config.toml
horizontal_flip = true
head_dim = 64
fused_qkv = false
parallel_block = false
moe_every = 2
shared_expert = false
residual_init = "none"
beta2 = 0.98
max_steps = 7700
lr_schedule = "linear"
final_lr_fraction = 0.01
weight_decay = 0.05
Rows from block 5 of a small image classifier, named by matrix and row number. Rows with one number within an expert belong to one neuron, the router's apart. Each number is 200 + 40 x the weight over its row's rms, rounded and kept within 0 to 999. All counts start at 0.
Before each expert's rows are labels from the 100 images, of 14848, where the router gives the expert most weight on average: "strongest on" is what is common among them. Only what is clearly more common there than usual is listed. The data: microscope photos of single blood and bone marrow cells.
# router: router (model.blocks.5.mlp.router.weight, 16x128), inputs 0-127
# gate: expert gate (model.blocks.5.mlp.gate, 16x128x128), inputs 0-127
# up: expert up (model.blocks.5.mlp.up, 16x128x128), inputs 0-127
# down: expert down (model.blocks.5.mlp.down, 16x128x128, transposed), outputs 0-127

# expert 8
strongest on: cell type: segmented neutrophil; smear: peripheral blood
router.8,175,218,185,167,224,258,195,168,239,201,172,171,167,253,158,211,241,175,153,238,105,235,241,172,218,260,276,203,222,192,240,269,153,200,232,240,242,185,285,179,227,142,142,133,235,226,178,231,216,239,216,189,164,252,172,216,231,205,240,195,256,218,120,176,198,239,201,145,242,258,129,210,233,158,148,140,199,224,215,164,180,227,165,100,213,159,188,155,193,210,247,166,217,203,235,234,260,185,179,195,217,173,218,193,276,239,174,109,175,217,188,185,191,153,245,148,193,188,118,262,230,226,132,208,237,146,161,166
gate.0,218,147,260,308,177,161,172,247,190,174,234,256,180,283,204,189,198,143,173,195,194,182,199,248,235,137,223,146,288,262,233,142,213,210,264,246,239,205,195,182,162,208,206,233,141,137,183,206,200,158,208,250,129,193,209,180,107,219,234,223,194,228,229,156,208,187,194,200,215,196,201,131,211,161,161,223,227,168,216,231,233,255,180,238,201,131,229,203,224,150,160,263,229,155,260,163,160,259,109,167,219,231,195,222,146,118,217,179,163,295,209,234,206,198,242,160,158,194,211,228,225,219,183,252,160,250,204,157
up.0,206,149,170,277,228,201,248,233,127,226,204,267,208,244,175,185,217,205,194,201,174,197,223,167,267,199,226,141,306,200,238,213,203,241,216,237,236,229,211,213,192,165,209,292,147,169,183,196,188,178,203,253,228,236,208,167,131,147,285,215,212,271,196,173,164,251,165,200,217,221,189,180,191,117,132,200,238,146,217,164,223,208,219,215,149,140,224,169,147,155,135,282,185,137,241,200,194,266,172,132,207,243,188,226,193,174,143,143,176,305,201,189,203,188,214,137,124,179,226,223,191,221,154,217,185,252,235,159
down.0,228,199,251,157,231,235,207,191,184,235,202,137,257,181,202,211,225,200,190,208,256,162,245,219,266,156,227,153,156,117,171,206,174,210,141,203,213,152,149,186,204,259,262,158,312,202,241,159,146,174,163,177,222,235,180,180,295,204,209,264,125,182,211,190,196,157,183,216,200,170,193,275,133,207,187,196,189,190,207,120,190,205,158,243,155,249,233,266,162,156,198,224,216,239,117,206,252,173,257,238,231,184,233,160,238,230,160,209,134,150,150,116,189,207,189,161,206,141,243,227,180,190,204,209,293,245,231,220

# expert 11
strongest on: cell type: blast
router.11,174,237,193,193,179,178,228,184,229,178,139,191,202,213,283,199,193,174,244,166,246,225,197,142,179,219,177,240,202,204,200,184,242,295,200,250,187,205,134,223,173,218,223,224,158,198,257,190,154,203,143,165,176,186,163,190,246,153,180,212,167,201,204,140,207,175,231,269,269,162,159,126,137,247,206,272,229,236,226,223,129,166,221,113,179,209,179,238,157,173,216,220,192,202,175,231,295,214,151,146,265,193,231,179,208,251,283,243,272,295,232,227,193,182,176,171,185,265,130,266,211,220,254,154,190,138,190,152
gate.0,219,228,236,185,132,230,166,249,256,171,240,236,205,248,237,151,153,166,127,205,153,205,233,285,206,209,278,250,175,174,225,223,204,147,246,187,128,131,140,193,196,168,209,168,192,208,164,245,204,211,169,201,195,249,206,214,123,248,161,140,207,224,122,213,163,242,238,192,132,228,272,197,252,249,248,229,175,220,202,196,175,226,125,196,249,171,147,145,185,262,141,222,171,254,171,160,242,271,212,229,173,213,198,232,174,169,182,128,161,195,149,195,259,170,210,248,167,165,205,210,224,204,203,268,204,146,236,282
up.0,149,193,210,198,173,220,149,255,171,237,203,180,198,151,275,121,155,122,181,165,324,155,211,185,131,186,156,249,221,183,259,251,205,252,223,173,132,199,131,127,202,264,257,137,146,223,206,198,208,145,192,181,256,247,189,159,218,238,180,182,144,192,190,260,243,219,179,190,184,177,260,223,216,202,224,218,177,149,142,221,232,269,249,223,175,212,181,218,158,243,117,204,146,190,184,221,185,240,194,211,170,230,253,287,153,226,236,259,221,195,255,184,207,156,173,270,176,198,206,213,208,182,221,142,174,215,233,175
down.0,168,228,251,288,239,170,223,208,226,217,256,126,170,221,180,196,158,222,180,149,182,259,176,188,237,269,241,177,157,176,171,219,129,200,208,263,185,228,267,123,162,152,210,172,152,195,200,203,213,202,209,254,193,199,158,166,172,219,257,164,190,231,240,141,167,226,195,284,277,249,243,200,207,155,183,203,171,217,216,256,124,178,168,203,249,161,171,254,159,222,237,197,290,188,179,266,173,237,183,160,245,281,199,229,194,151,246,193,125,223,198,131,194,251,221,216,151,163,228,278,154,189,164,229,178,199,253,143

# expert 1
strongest on: cell type: artefact
router.1,132,197,177,177,164,230,161,192,186,207,199,183,111,143,207,95,258,145,189,245,181,211,214,198,137,183,215,257,241,195,214,192,173,141,260,217,131,275,191,187,189,117,154,172,146,185,165,278,175,200,150,263,210,214,192,273,235,159,182,179,190,149,166,166,223,146,263,243,274,251,183,276,194,213,266,234,179,158,194,185,214,255,233,225,252,204,174,186,181,242,186,170,150,182,279,218,194,227,186,214,223,243,228,223,204,226,223,236,170,164,210,120,136,168,168,153,235,177,204,250,270,165,183,192,254,188,179,245
gate.0,226,130,252,150,167,174,239,160,202,200,197,163,163,169,237,218,188,174,210,206,170,202,226,251,179,231,243,157,179,231,176,148,207,240,184,201,206,224,206,193,185,199,145,242,231,217,231,254,120,194,164,123,159,141,168,199,209,121,156,190,182,180,197,185,148,197,237,189,269,149,260,216,93,216,201,173,214,190,188,221,218,207,177,250,180,257,124,184,245,127,185,215,131,198,248,215,252,247,232,198,247,157,152,143,284,250,248,213,247,286,117,224,163,221,139,223,274,256,225,247,165,166,224,173,212,226,143,182
up.0,230,180,266,116,176,189,187,189,223,147,199,126,189,176,211,152,213,186,183,211,222,140,237,261,187,220,224,238,159,240,196,175,203,193,170,206,126,273,125,160,267,200,184,176,259,275,252,317,166,159,143,121,132,182,192,234,198,180,188,182,197,182,188,249,211,188,235,180,213,182,243,251,161,218,239,190,179,150,211,184,240,223,174,219,195,220,155,136,256,175,220,158,160,216,210,176,246,180,243,249,216,112,211,176,236,224,217,229,219,205,150,177,225,185,206,302,296,213,151,240,222,282,207,173,207,218,220,258
down.0,183,212,233,169,166,196,209,126,133,164,155,200,170,160,123,210,233,207,286,191,197,252,249,190,173,147,141,157,159,221,230,167,233,222,221,209,168,258,210,264,132,185,198,239,241,219,150,203,247,191,200,230,158,175,191,198,277,208,201,178,174,181,135,135,209,188,210,106,241,155,181,211,228,227,227,256,232,201,236,209,240,247,232,246,255,233,182,198,218,217,145,162,148,166,179,222,155,199,226,233,148,117,256,175,306,216,178,208,251,217,240,231,245,171,172,209,148,314,200,175,256,197,241,130,190,175,166,229

# expert 2
strongest on: cell type: segmented neutrophil
router.2,238,206,172,211,213,251,243,241,176,120,304,203,230,171,173,207,133,221,209,238,157,205,262,146,179,206,174,210,199,213,241,178,185,216,188,170,255,169,176,263,243,176,220,179,247,217,215,201,214,260,236,216,231,261,167,222,175,266,184,184,236,273,154,214,234,235,201,143,213,168,160,235,238,156,159,134,175,205,152,152,230,146,215,177,240,192,234,134,207,214,209,140,170,180,181,126,190,215,187,194,159,279,131,211,211,176,166,102,158,176,239,159,294,262,230,228,243,158,186,205,117,142,201,266,205,145,233,191
gate.0,188,216,228,272,176,205,134,176,260,191,199,223,125,260,177,225,130,200,199,199,191,219,210,263,209,204,135,90,225,202,182,178,179,244,300,175,214,168,193,167,159,157,173,89,174,179,236,208,190,272,212,206,196,202,164,160,192,199,262,208,216,168,205,190,267,253,227,153,168,171,243,196,194,195,230,211,188,204,124,231,182,213,176,213,122,120,179,199,226,180,194,233,191,231,316,263,203,212,198,296,207,151,189,250,212,174,187,215,227,187,203,216,270,114,211,215,161,184,197,192,207,125,158,232,169,261,227,175
up.0,142,216,226,278,200,172,193,204,244,191,232,240,198,251,216,184,188,184,174,146,231,230,230,187,220,181,189,111,281,168,191,232,190,216,249,187,194,171,166,142,141,172,188,105,175,155,209,226,211,227,199,228,230,200,142,131,180,219,253,192,207,138,223,173,250,208,213,252,139,164,239,215,168,215,182,220,164,211,167,222,213,254,153,215,168,154,210,217,193,132,157,251,213,214,316,254,162,253,200,321,156,201,186,232,176,169,202,244,175,244,205,225,220,158,186,223,186,142,208,228,223,103,157,259,111,260,211,162
down.0,226,198,204,218,205,187,180,179,210,172,142,221,306,231,199,261,240,246,237,204,141,224,203,280,207,197,289,224,136,190,191,242,157,140,217,124,160,194,222,244,183,217,205,190,212,199,252,207,196,225,190,148,216,171,196,159,229,218,202,249,155,185,174,203,161,86,266,159,247,201,115,165,182,192,215,201,206,177,254,150,163,175,252,209,96,303,201,177,178,151,138,204,187,181,272,265,223,202,194,133,229,183,177,177,247,196,147,175,224,195,145,267,261,198,163,173,177,279,209,198,234,218,164,192,221,173,199,228

# expert 9
strongest on: smear: peripheral blood; cell type: erythroblast; cell type: platelet
router.9,150,180,223,174,202,208,121,172,253,220,219,177,209,171,241,105,224,181,232,242,183,217,189,247,195,152,208,232,169,245,227,165,193,196,224,193,113,252,140,172,143,174,177,128,191,219,159,265,190,163,180,204,177,160,218,229,229,190,135,229,110,218,112,231,218,241,250,175,252,230,187,214,182,276,281,258,204,171,248,166,229,270,258,255,246,211,189,210,208,168,100,226,148,249,167,208,256,218,225,205,215,148,245,203,272,255,191,189,182,208,181,175,216,157,138,215,182,254,231,253,255,190,191,246,208,180,210,258
gate.0,196,212,184,269,184,165,141,157,286,231,186,295,212,199,215,211,118,238,119,212,177,295,132,207,208,161,195,186,239,309,170,196,232,189,235,197,171,240,191,210,132,213,241,167,173,145,232,129,192,192,151,218,191,131,214,119,181,198,181,276,177,211,197,200,209,111,205,240,174,156,194,148,228,164,231,221,284,215,219,275,170,158,249,164,203,194,183,201,189,208,188,237,243,219,178,231,188,217,164,213,238,247,220,219,171,178,196,217,207,199,217,259,179,323,219,220,143,180,175,220,166,212,130,216,167,226,192,174
up.0,237,182,222,212,139,171,181,257,262,183,193,209,180,242,148,242,286,231,166,215,209,250,139,203,187,151,218,214,160,245,210,158,198,136,223,174,215,187,103,224,225,270,251,154,167,149,277,202,225,155,166,122,273,192,218,241,178,196,216,209,194,134,233,173,186,147,161,261,229,178,171,89,257,196,225,233,174,145,232,260,206,204,219,173,200,204,164,243,181,158,209,265,160,208,207,254,265,177,212,155,206,187,202,208,226,176,191,281,257,217,233,245,148,160,154,273,113,249,162,195,180,210,203,182,221,229,187,222
down.0,217,236,206,151,127,212,181,157,209,174,203,244,268,200,265,167,182,193,140,210,161,231,254,183,240,146,211,192,258,196,219,193,210,245,166,169,208,181,204,238,209,224,259,197,244,253,233,271,164,246,125,212,143,141,168,150,229,204,193,234,208,192,166,236,196,176,216,193,271,228,126,239,173,176,155,265,155,261,229,125,224,232,147,199,144,186,136,125,181,145,201,191,181,220,177,186,289,247,258,134,241,189,191,143,187,174,158,167,143,202,182,178,245,262,193,163,249,183,196,244,177,260,246,216,298,151,211,192

# expert 0
strongest on: cell type: plasma cell
router.0,286,216,151,147,113,195,254,166,201,233,277,213,245,185,248,243,185,205,150,201,248,169,187,222,211,213,214,184,220,235,199,256,194,173,168,151,224,248,211,157,227,214,218,219,197,199,261,226,280,110,234,148,139,231,124,169,257,178,250,243,150,155,209,231,157,174,128,234,200,192,160,183,164,125,203,130,231,109,208,162,228,205,229,164,198,257,210,164,152,170,196,228,216,86,236,196,143,242,211,173,164,187,236,200,158,170,157,220,235,259,137,240,202,250,161,233,209,201,216,208,220,265,213,225,206,208,236,181
gate.0,252,103,223,179,100,168,191,223,144,202,285,176,167,190,238,166,219,72,199,167,225,199,208,276,239,163,228,232,140,199,194,190,185,139,314,155,233,243,127,171,200,201,188,229,192,175,172,215,195,183,225,195,191,242,151,235,213,212,200,160,209,195,178,156,179,125,248,156,305,223,216,173,157,244,273,134,203,182,214,228,182,262,221,241,264,225,212,154,190,224,152,202,191,137,193,220,185,249,176,228,240,211,227,209,207,170,215,243,151,201,174,219,144,148,197,162,220,215,194,260,264,215,162,160,218,222,192,211
up.0,177,259,198,223,228,145,232,223,226,219,135,298,250,217,190,236,253,257,228,226,178,239,183,153,182,193,173,230,248,183,189,211,229,215,173,243,181,182,231,213,232,188,226,174,114,201,148,245,234,182,161,286,152,135,179,218,241,187,278,186,200,219,224,191,254,253,200,268,130,222,158,200,264,153,178,232,212,223,185,181,228,137,197,196,157,189,202,278,195,122,226,276,273,153,202,167,219,253,193,177,166,239,174,94,166,190,162,209,216,183,221,245,217,253,212,199,148,284,102,163,153,200,217,204,188,202,195,165
down.0,246,285,166,178,158,199,246,166,267,205,157,247,146,197,193,126,151,278,251,279,246,202,192,173,206,211,221,162,156,273,155,223,271,257,158,142,143,257,164,187,200,193,275,238,170,130,256,164,184,143,154,164,194,192,254,200,208,205,212,183,124,186,196,194,221,208,147,183,257,148,176,166,179,174,231,239,172,205,153,237,243,200,204,148,185,179,167,111,182,229,242,210,173,191,150,195,254,109,177,175,214,158,173,204,235,248,243,236,214,244,257,217,231,150,181,260,241,156,170,219,156,219,227,186,201,162,199,222

# expert 7
strongest on: smear: peripheral blood; cell type: segmented neutrophil
router.7,153,149,215,154,234,257,204,185,206,210,151,233,154,186,148,197,247,217,197,241,174,264,226,146,147,232,263,249,170,155,256,186,195,159,209,168,264,211,192,215,272,133,225,181,209,221,167,255,164,280,231,174,193,175,206,279,192,209,212,157,299,203,193,167,245,237,234,209,186,202,145,176,211,261,229,249,180,309,148,159,212,170,175,231,224,189,220,168,189,245,234,168,188,271,245,206,219,158,190,233,157,163,164,115,235,231,184,188,163,129,195,145,194,163,187,149,226,184,127,192,195,134,189,272,240,228,144,247
gate.0,182,186,225,166,169,216,133,210,176,212,148,157,177,246,172,193,167,142,151,175,214,238,234,187,223,168,225,170,135,173,153,225,209,246,215,160,221,172,226,225,218,155,209,214,195,252,119,195,185,310,193,233,214,166,279,258,235,165,231,152,194,250,178,160,254,153,328,134,229,218,171,197,225,213,181,242,185,205,216,194,239,224,154,149,204,200,192,174,198,253,191,150,107,265,187,214,221,177,211,283,201,158,178,240,203,233,223,221,201,166,202,162,229,149,127,204,196,253,156,197,247,208,138,198,257,200,76,165
up.0,198,265,136,240,233,238,244,169,157,247,201,242,224,166,205,181,208,266,238,183,179,202,206,211,188,174,172,166,206,212,227,195,219,209,209,233,132,180,270,284,153,187,178,162,166,235,255,198,243,159,242,230,247,239,195,116,286,232,148,219,138,179,185,209,144,208,164,256,184,189,235,305,224,119,227,180,202,156,185,209,196,138,277,283,169,221,194,134,212,269,196,137,259,148,158,163,167,223,203,129,195,206,182,204,217,240,219,162,217,243,235,211,272,193,173,215,207,229,207,208,213,223,259,110,212,147,240,191
down.0,175,216,247,154,210,232,175,158,210,205,182,211,212,245,191,148,237,138,216,163,197,194,184,246,199,147,214,239,158,199,224,266,228,193,184,215,214,158,246,253,177,214,218,233,199,220,140,183,124,220,166,187,99,137,177,234,267,183,140,182,245,241,186,173,213,180,208,172,173,252,213,287,250,210,233,242,236,231,269,257,171,168,228,255,177,180,207,124,270,215,219,227,159,256,97,221,265,131,264,236,198,159,167,186,161,250,200,187,179,107,231,213,217,179,226,175,182,200,188,199,255,184,162,208,186,113,160,110

# expert 4
strongest on: cell type: promyelocyte; cell type: blast
router.4,231,208,206,315,227,160,156,209,163,165,207,180,248,294,223,199,172,152,223,82,158,184,149,249,247,166,247,235,217,195,184,221,182,107,227,199,170,186,239,178,163,259,192,265,200,180,205,163,181,203,162,260,179,202,198,178,175,263,243,147,206,266,271,243,159,141,210,215,235,222,207,182,252,202,157,197,252,147,299,191,166,170,196,172,174,178,184,248,187,158,165,259,260,221,165,183,188,238,209,181,259,223,164,247,125,226,188,241,172,189,191,227,112,263,186,191,173,167,238,202,183,236,173,226,141,174,208,186
gate.0,221,194,241,204,239,230,208,188,237,181,188,177,203,211,156,186,169,173,155,164,236,200,212,237,250,169,160,170,189,159,247,269,215,232,292,195,188,174,262,224,170,242,178,187,245,216,176,168,148,263,203,199,187,165,213,226,241,230,233,161,194,256,209,199,190,152,234,223,174,226,244,220,290,179,182,222,227,219,217,213,245,186,141,266,200,141,241,234,155,188,317,225,290,221,216,137,251,196,205,181,213,189,87,192,192,202,160,191,109,129,188,161,200,193,130,185,161,150,189,105,206,257,301,192,191,198,137,224
up.0,210,258,109,215,183,175,241,244,181,250,258,216,225,189,222,210,221,227,248,194,252,213,196,132,234,171,190,169,169,260,121,238,213,224,107,194,213,227,200,227,242,152,191,200,213,207,197,218,310,178,162,219,187,220,255,131,232,180,218,273,194,214,186,192,244,178,160,215,196,259,136,206,156,201,196,209,150,225,214,178,210,187,253,92,207,224,134,166,197,273,126,158,177,228,170,214,156,169,247,252,168,180,301,192,192,276,200,175,188,242,261,188,236,223,220,208,244,242,170,231,155,216,138,212,234,146,221,137
down.0,144,166,206,186,246,241,216,131,242,189,177,212,224,218,218,269,169,218,233,186,158,219,171,177,143,225,202,166,195,190,244,181,233,226,178,282,212,223,265,212,200,223,207,202,196,191,51,203,230,201,267,178,202,175,120,152,237,213,151,158,154,144,193,181,201,281,140,268,131,259,243,216,194,236,198,274,173,225,168,185,256,173,175,286,156,235,217,228,238,228,197,244,160,162,214,155,230,249,199,218,162,226,197,161,170,149,252,219,234,219,165,247,179,190,172,134,213,189,198,261,196,133,272,136,191,215,191,148