Weights of a small image classifier.
Model: 6.48M parameters, arch vit, norm layernorm_no_bias, activation geglu, moe expert_choice, patch size [2, 2], layers 12, width 128.
Training: adamw at rate 0.0025, 7700 steps, batches of 512, held-out accuracy 85%.
Rows from block 3 of a small image classifier, named by matrix and row number. Rows with one number within an expert belong to one neuron, the router's apart. Each number is 500 + 40 x the weight over its row's rms, rounded and kept within 0 to 999. All counts start at 0. Numbers have three digits each.
Before each expert's rows are labels from the 100 images, of 14848, where the router gives the expert most weight on average: "top examples" is what is common among them. Only what is clearly more common there than usual is listed. The data: microscope photos of single blood and bone marrow cells.
# router: router (model.blocks.3.mlp.router.weight, 16x128), inputs 64-127
# gate: expert gate (model.blocks.3.mlp.gate, 16x128x128), inputs 64-127
# up: expert up (model.blocks.3.mlp.up, 16x128x128), inputs 64-127
# down: expert down (model.blocks.3.mlp.down, 16x128x128, transposed), outputs 64-127

# expert 1
top examples: cell type: artefact; cell type: segmented neutrophil
router.1:559441532531474575504488520464521498565463507499536439561445516452439436479517499478530461593503533492444514495439560524575452480487465566474449512445435554472549494529541523430500480531449404
gate.0:503493522545558516491509475476501453513510564464410497499453525557468583509433547521497510551502516591466505556521512622446465491561539514472546454541555497511455508531493543500490466424544501
up.0:458571446448531442507548494557522529431533421534527547479574518468534511505514424459500492434546502459549498505517516461531581525464476472542515480476482509493485473492489428550551556535451529
down.0:499455536525540513503508451449492436502445553524534482492551449490459419546528405446489537460495441474496493553520510532448549536536496584474436483494514541537567588537547560509529516490492472
gate.1:491456569517562507519506497520521523465504529494442482513469562531529521522465446539528560538514487507457510595552500544470526531562467527519474505470559527554506490521514523520499536405570451
up.1:517481529610497514435476510445499522528456509444500469504443511547518473445469491538504551509456478525454496494451489527466512484541515545457497544515508552501517491529510530489535490462521484
down.1:527497566522544465550517465493557503456535464509511557465492475459439514561488572427488530464502519492534502551490466496551555537535512535486441519463514568593519476492437499509490506470398507
gate.2:484521517454533479451500501443431528478545510484520482502468530458549519441529522482468559559426475461483481459448535554423532529433424453506516487509452454499517554527510490510567543507461462
up.2:444528487436465530446500506477446556526513512506501451518499512442513513459519439449445512653482483467543484459467552525520492494400467466518531468460476471470516561537514500465564531539474466
down.2:531526437441474527485495490552561566510448523505518567579503474508506422521439480479407509505490496435483535479457455546488455458542484512500537500407475472482545428520567541519540443541530470

# expert 2
top examples: cell type: blast; cell type: proerythroblast
router.2:517507480554525465552560456452492528479546423576448482444500485438553549515464582572538497506547562503473467567550459480477521541539535481509535438524557444490501496444469464490470532523536527
gate.0:514517501519519544488527552465475488472473496454520507495443573563465493500502504455525508447380473505486436470513503502457484493496462461536553474539547516549492465489512518519512461456498501
up.0:484470550470483514523487477576581512525505506546484515528530516507525496551538431475430525504537536472501542547480508507575500570475513558443459543430437529520498532547527455526513497496418475
down.0:462498506459475449481477550501538536557492515522529529495528467524422480492495548522470544472518527477500501492462485434524552499571555474496524549432453497494643504430545545522437478499442501
gate.1:492463492536502486509516533535516584487509543460468436535451496492491553432467491557524464417515460499496537522548445561480521456491536472535590450527560464498495452472517556515492479497559521
up.1:510480422485513497447474499538467496522557479436524433458396499492467481479481547458536459537500507494498519506494492528513500443468515517496475503466540518518446479480411507551500507402516421
down.1:471540510492484482406461500494493486481512606414468582488471479600501432547493485488505418490530504541551441503523510434473505527559571549427476452510503504514464508483526511506495509502493403
gate.2:475557421452393519525520539454567492450503482571526476546505492486516465586590490497531493549558493467546525507518565450566509522510539452558520517450503525502505523438481512441453570544533475
up.2:555498513450509489454439470485412531567460565461505559487510510512467507464477457425485478531447430544486482446468530471475504448486480520485456482569463504509540511543474541506523453480445449
down.2:496596528482484491484492498541558525516582474529501546484446480503509488484540507475520514460505550443469496512502486485556557625507544514438531497440566483524490473517521413551431464463451479

# expert 3
top examples: smear: peripheral blood; cell type: platelet
router.3:451535552495502449533489496590533477521570421482524513414545569454476485531511513503504448486481562506485508492551486519541431521450468477449451515504550495479441553504473443566509486512473530
gate.0:503483490549547491508505460453504483513486537522430483530466548542480523522513469428501548496566506495417464526530552520534544607553510575538566476508481522500541476485481515479475507438483412
up.0:490532495502493465550517473516544495499494521514495523505582470593536544549473512425498498489570527478467500465560582503589447584528521540532496561487523520555555492498441512478469511539499494
down.0:443549492482465509496396544509444477479520485478483410485549488435509518540545510480516491536409460531479512496559519571561508493507492514563526530479586483458464488472450547461494602417537464
gate.1:403503522482501445445517510511506482517548449499545507527501591561498496479457523467422495500545505468433546489537539506533459533483527484505430530520509487493449583547527428516540536530486521
up.1:473507500494490449408537472551496485522586453497477484531476628514475522478430492472474508501583477509451530490572525511569452519507495502525471520532511438478455542510501434467573530497477551
down.1:492505480478511507551460537462469508457386563436485473536527532429506511544473563587521500506487516472500484539443466490470525532452461438517539552442464459483523524539502541513455604504575500
gate.2:617453568513550453521541400514552584424446435513482534539517482503526486529518477481499532522525518433472505533550495489520590533521521541548494553467525459477517470516532459424524526469500544
up.2:428491470493469534503460582433442438564566550514461470456441506523454519489494520485493489490460444543483499533489473473496453516458472448417532462571479505541453452486474568546444473501494478
down.2:541564468559498543535491561525496512420472528449554557450489538521457409492501472529501479517469480568460460507577464445458456484486446508436521550508478503513416495494489478521533508518510490

# expert 5
top examples: cell type: lymphocyte
router.5:429556506499437461495455536490445506492504500512509444479516528494470449524541409445458538406460467469551483480611522487469501541454512443520468532541529516536508542517438496552549463448480528
gate.0:506494545556529476452560489621462487417571496480454494522508499522507539470500439471532466510557490568484554552520495464505483550491510446461543571491456544437495475466570494519461474467501494
up.0:517527517503447436521495545515424501453526527548472436509536462483546565527532431499455514503536454498522551497570529439460491556469577417508511559508515481499508529525500496528433465513454521
down.0:461546518419560514536535495471437415511509505506433520444512498464526550463502494524541559556493514527501528550514484552523476481400455445452507502537550470510363549527536468489578504528531509
gate.1:543421471546530537491487476476467499514452524555503476488462492552412519556477442486513471513487447489482466544516458414505500506499491536537589451586538495580496464509460499512482544492561514
up.1:573577553460460471554523519498521502505506525503439473513541497477509505512539488465496444554519491493521552503545431441436451494468512466542557496535567500538484414496469497503540448517461461
down.1:469527467537479572507474566404476461518448482400489479524453530571433510472545503465475455562487471459462439453526548480513572438489485508467514477503473519523484533444468496477562520452518541
gate.2:519499487589593469514564459487459486522507392476459503476417524516526514453486549490459518535512451500447504477447536467461526447593507533472514439506551436492459511479577429476532453498468486
up.2:516510518492486487519479475505523510501531506526447526516565530460514564539448496525632506510520586537528513529495428468575510516437518498519524503509452596451551437481430532520456519488481456
down.2:460476443440500395483451461522463444531516539560490507510520514580510550488506480451529567484537436478537487467515471526559443528442505538508458567516500479582442537554487482502468484486439422

# expert 7
top examples: cell type: erythroblast
router.7:465565514535482469493493461455449480504477529477475457446507486506531442517480507547427551536530456501460503433452512558463538463576549494461573557556526513429476517449510539513513509490544528
gate.0:605481544519530484469579508608489560457586441501540526469499559458490485467551507492544502501424441485513556477485466419487493493490360495490464484504504467495476481479527454454575466489448550
up.0:482457527463512508550443484439482492556477542552445562542501553537482527555516461496448483441483483507543473547548529494498525557492496470473502419522533507566522448562453591520435469477542450
down.0:509519524532535520515429480524501458566475483518444504430459478446569497462449528567647501553505479514424528511479501495467418521549544482469542396529513468441518568505531500507516499489530579
gate.1:571547530522509484527456480462454450454503433506448543417573514504556568541440526519493559532465506558450523495557515456510442519455455496470580523564435459485481542494419456451514432520517497
up.1:476489462495467502505498499477512506525453494554573457554503476490531466524481475482478481562517411534527506446460523488401498475580541456513519526545544502524495445456455517522388531633533504
down.1:502452537506587505547549545486556521476408488525526459521511521501507520462474514508505486487468510489453429447547515480566434456460515560509484502479511437571486587578458384488490521453485476
gate.2:546434545551514555538532538523522523451509515530545508488472590498463540521533412460531460499486476454507482530474509454491432551459413525465435494535517446551470523501497451457601492510497493
up.2:463438470529441539545478488516544523481510461447477534541522487466539501434539493551483464443523548500459493493523519499504557511505487458424518468476468546532623526504579503534396525383562524
down.2:528467498471467368522538557478533482458466519559478489546558532524508499501520509475433538489490535470488456480517498447441554526497600496502484518487494528578435529538488486525510438420530485

# expert 11
top examples: cell type: lymphocyte; smear: peripheral blood
router.11:539530529501561543550477516507527458428504512479525519516471539477500418472567452412525530467438410470497471445457547501444513536524448487518448479494513505553479494538538486518535505494492496
gate.0:553477504461444583504519486502554514472455544497502542543520463502562464556523413500507429535516506459543547529470546535507497490491495506509461440410560458485506520502579543441478581469569490
up.0:453545454498519459490469489569554522485527460443518523469490525539478487416511539486437555486496609481503462468528533507486550423526524561481488546468495496507490467501511409564562445474446509
down.0:481467517570468539551537516434490439534462507572519491483561567498428522559522494464466512509445458537559530442512491485494466549552428511448411441510474557579498524530542500513490517542447472
gate.1:476504448488581613451452535545511486466536578466508450548440567543466541483511535494505523482537580497485470541536557506491530453516473478518487496475548438459531464434544542446531488475543517
up.1:434501527424630451446499531516480420515560560505505506508493518539443474496526535433491513461482516462492500464482562504480533477496504531446470524473515491489478522523554542469583434482444523
down.1:477425456486535541510530486477474530473468464339532494462472477481519584378501491552514508469503495457523510572501465589516510511460484462509488500481464490475482535519452543498508531525559600
gate.2:524458498546499555506473493455464485524500474578450441571450557518478520557475516504520471559531503561516485544485455470565484530476530526511579541518513551490517482464448515515499435494504488
up.2:575490473542503550498491539471486529491442475501535449522450480524470518484552525542488518528462445549547453495525499499522504424528513505510512439478530479581513528474487435535505477524619548
down.2:520458437462557516492538495547533453564456479492505548490537556483500597490443451530500518435428496498487491498480517565469456502487529514536486465511459496514454510542447482531505487484392583

# expert 4
top examples: cell type: artefact
router.4:550447428508531479496495451499448518508529480529543490575469474530442443549525457453476446499554459486560515470504521468534542492513542551567491518541451489509537476446412533435437507515455514
gate.0:531551580449477471507557512563488538485522527520502511503463556421511471525537467497494508523484548465491480490537446542492489494394484471503486522466530446465451476484484487488577425459429468
up.0:604509511422470490495491525532533505473505485513526469569462484474517452509548400467478444482523458466522553413490464597518551495444551475566460496444503471545516516507460497514480494489467492
down.0:504491506409451511527474536476470527471503483552523421532489519407485475524560468480490545521460515493548512474508520605515582486448502525562507553540470508552489529446416557452520512458530526
gate.1:552488443538539470470507434546517536466612419440487475517440494506500526475473497482578492517540551532511525501503501483530512441483532505543523550518455527449536415404428553461468479458471503
up.1:544484465541571463489501438567456507473597394422477476512443500512491560459470547463586491544563570495466505538535477438550535463463524539539515532541488484471479405449449499460498521462481518
down.1:514515484508542547463530534516505514424464503397520558440570430610516555482440521559483494432511520493535483513508433475507456457482463443469527518482465530525474518525454470483416465482544534
gate.2:525451475482514474501463503492406519519564516545482434542387471479521481482555480496567495530565534469479518472477529553522570466467521459554472474514488496447514401477457573482429522455482532
up.2:448523510535529525488519483483607486476443526433500537483585543564450511535452466504467506475428457530531504476507502472447490498553467574433480504505464542558516596504535480539518500546492466
down.2:456517498480453497536485486481447532565522539563480392490454495388526403472525449471496517516437483530520504429528534544469515545433481532544500503524543501519519514489558527561601536492506448

# expert 15
top examples: cell type: lymphocyte
router.15:497550488472477442527432497536544523528473445496515507542533578499502462490535475471479497528462489517548538488564491505513499490459447549591506580505461552495477483499445462518549491483418547
gate.0:564500615491529460527520510508556493503524540515474550522474531518521500528549512437509565408507501527540497517514509430539571522473470575452495537497499525593495523546503554478506456455508494
up.0:507493559500521478549454523529541531495498526481488523513494545558512583496588520460467625399476482513541478499532526478511563515462420519510501468530466497560498526578478537509517441472542578
down.0:523516498485479474470505541542448559399530529499546484484489513474541448474514510491476479509553466437546537547441547483506520474519514499513461553493506456501530539476482585568477498505475449
gate.1:501506489505459502519502534497451553481553505507509443400492492406456516503475569579535520467475518539513529484467447515480487502501442438480483520604517531452486465398474525504481489440547492
up.1:504472527494539471489511455461533442545419484521473559554515491553549495507493461470485446538532510441482471518466560499535479496518547555508543487413475483475552483544548514460468486536443493
down.1:520574518533554517509495533455485465442508478429569516443561438468459476473489464472518519527488579475462450463505465431438502536457489541499532521509454564494449517504452504578530559499544518
gate.2:555464568515536558509510459513470559539612466503462568436481548507491472509505516515526512474499550492479471509510492491463547536548478523488483448480484476466534470504560483518493425413453496
up.2:448485472545514470528477500494504459505491497544469457454538468469506522504508507482467516503589576464500524563511468506527469477526549586448497500470470477451507542413506494485445473629466505
down.2:482486547486528442449554444573480518485492477501468538519526474562510487525478537492492526520467461477470509532524486595498513542495526499502523541516498456514464609434535515483521515428535553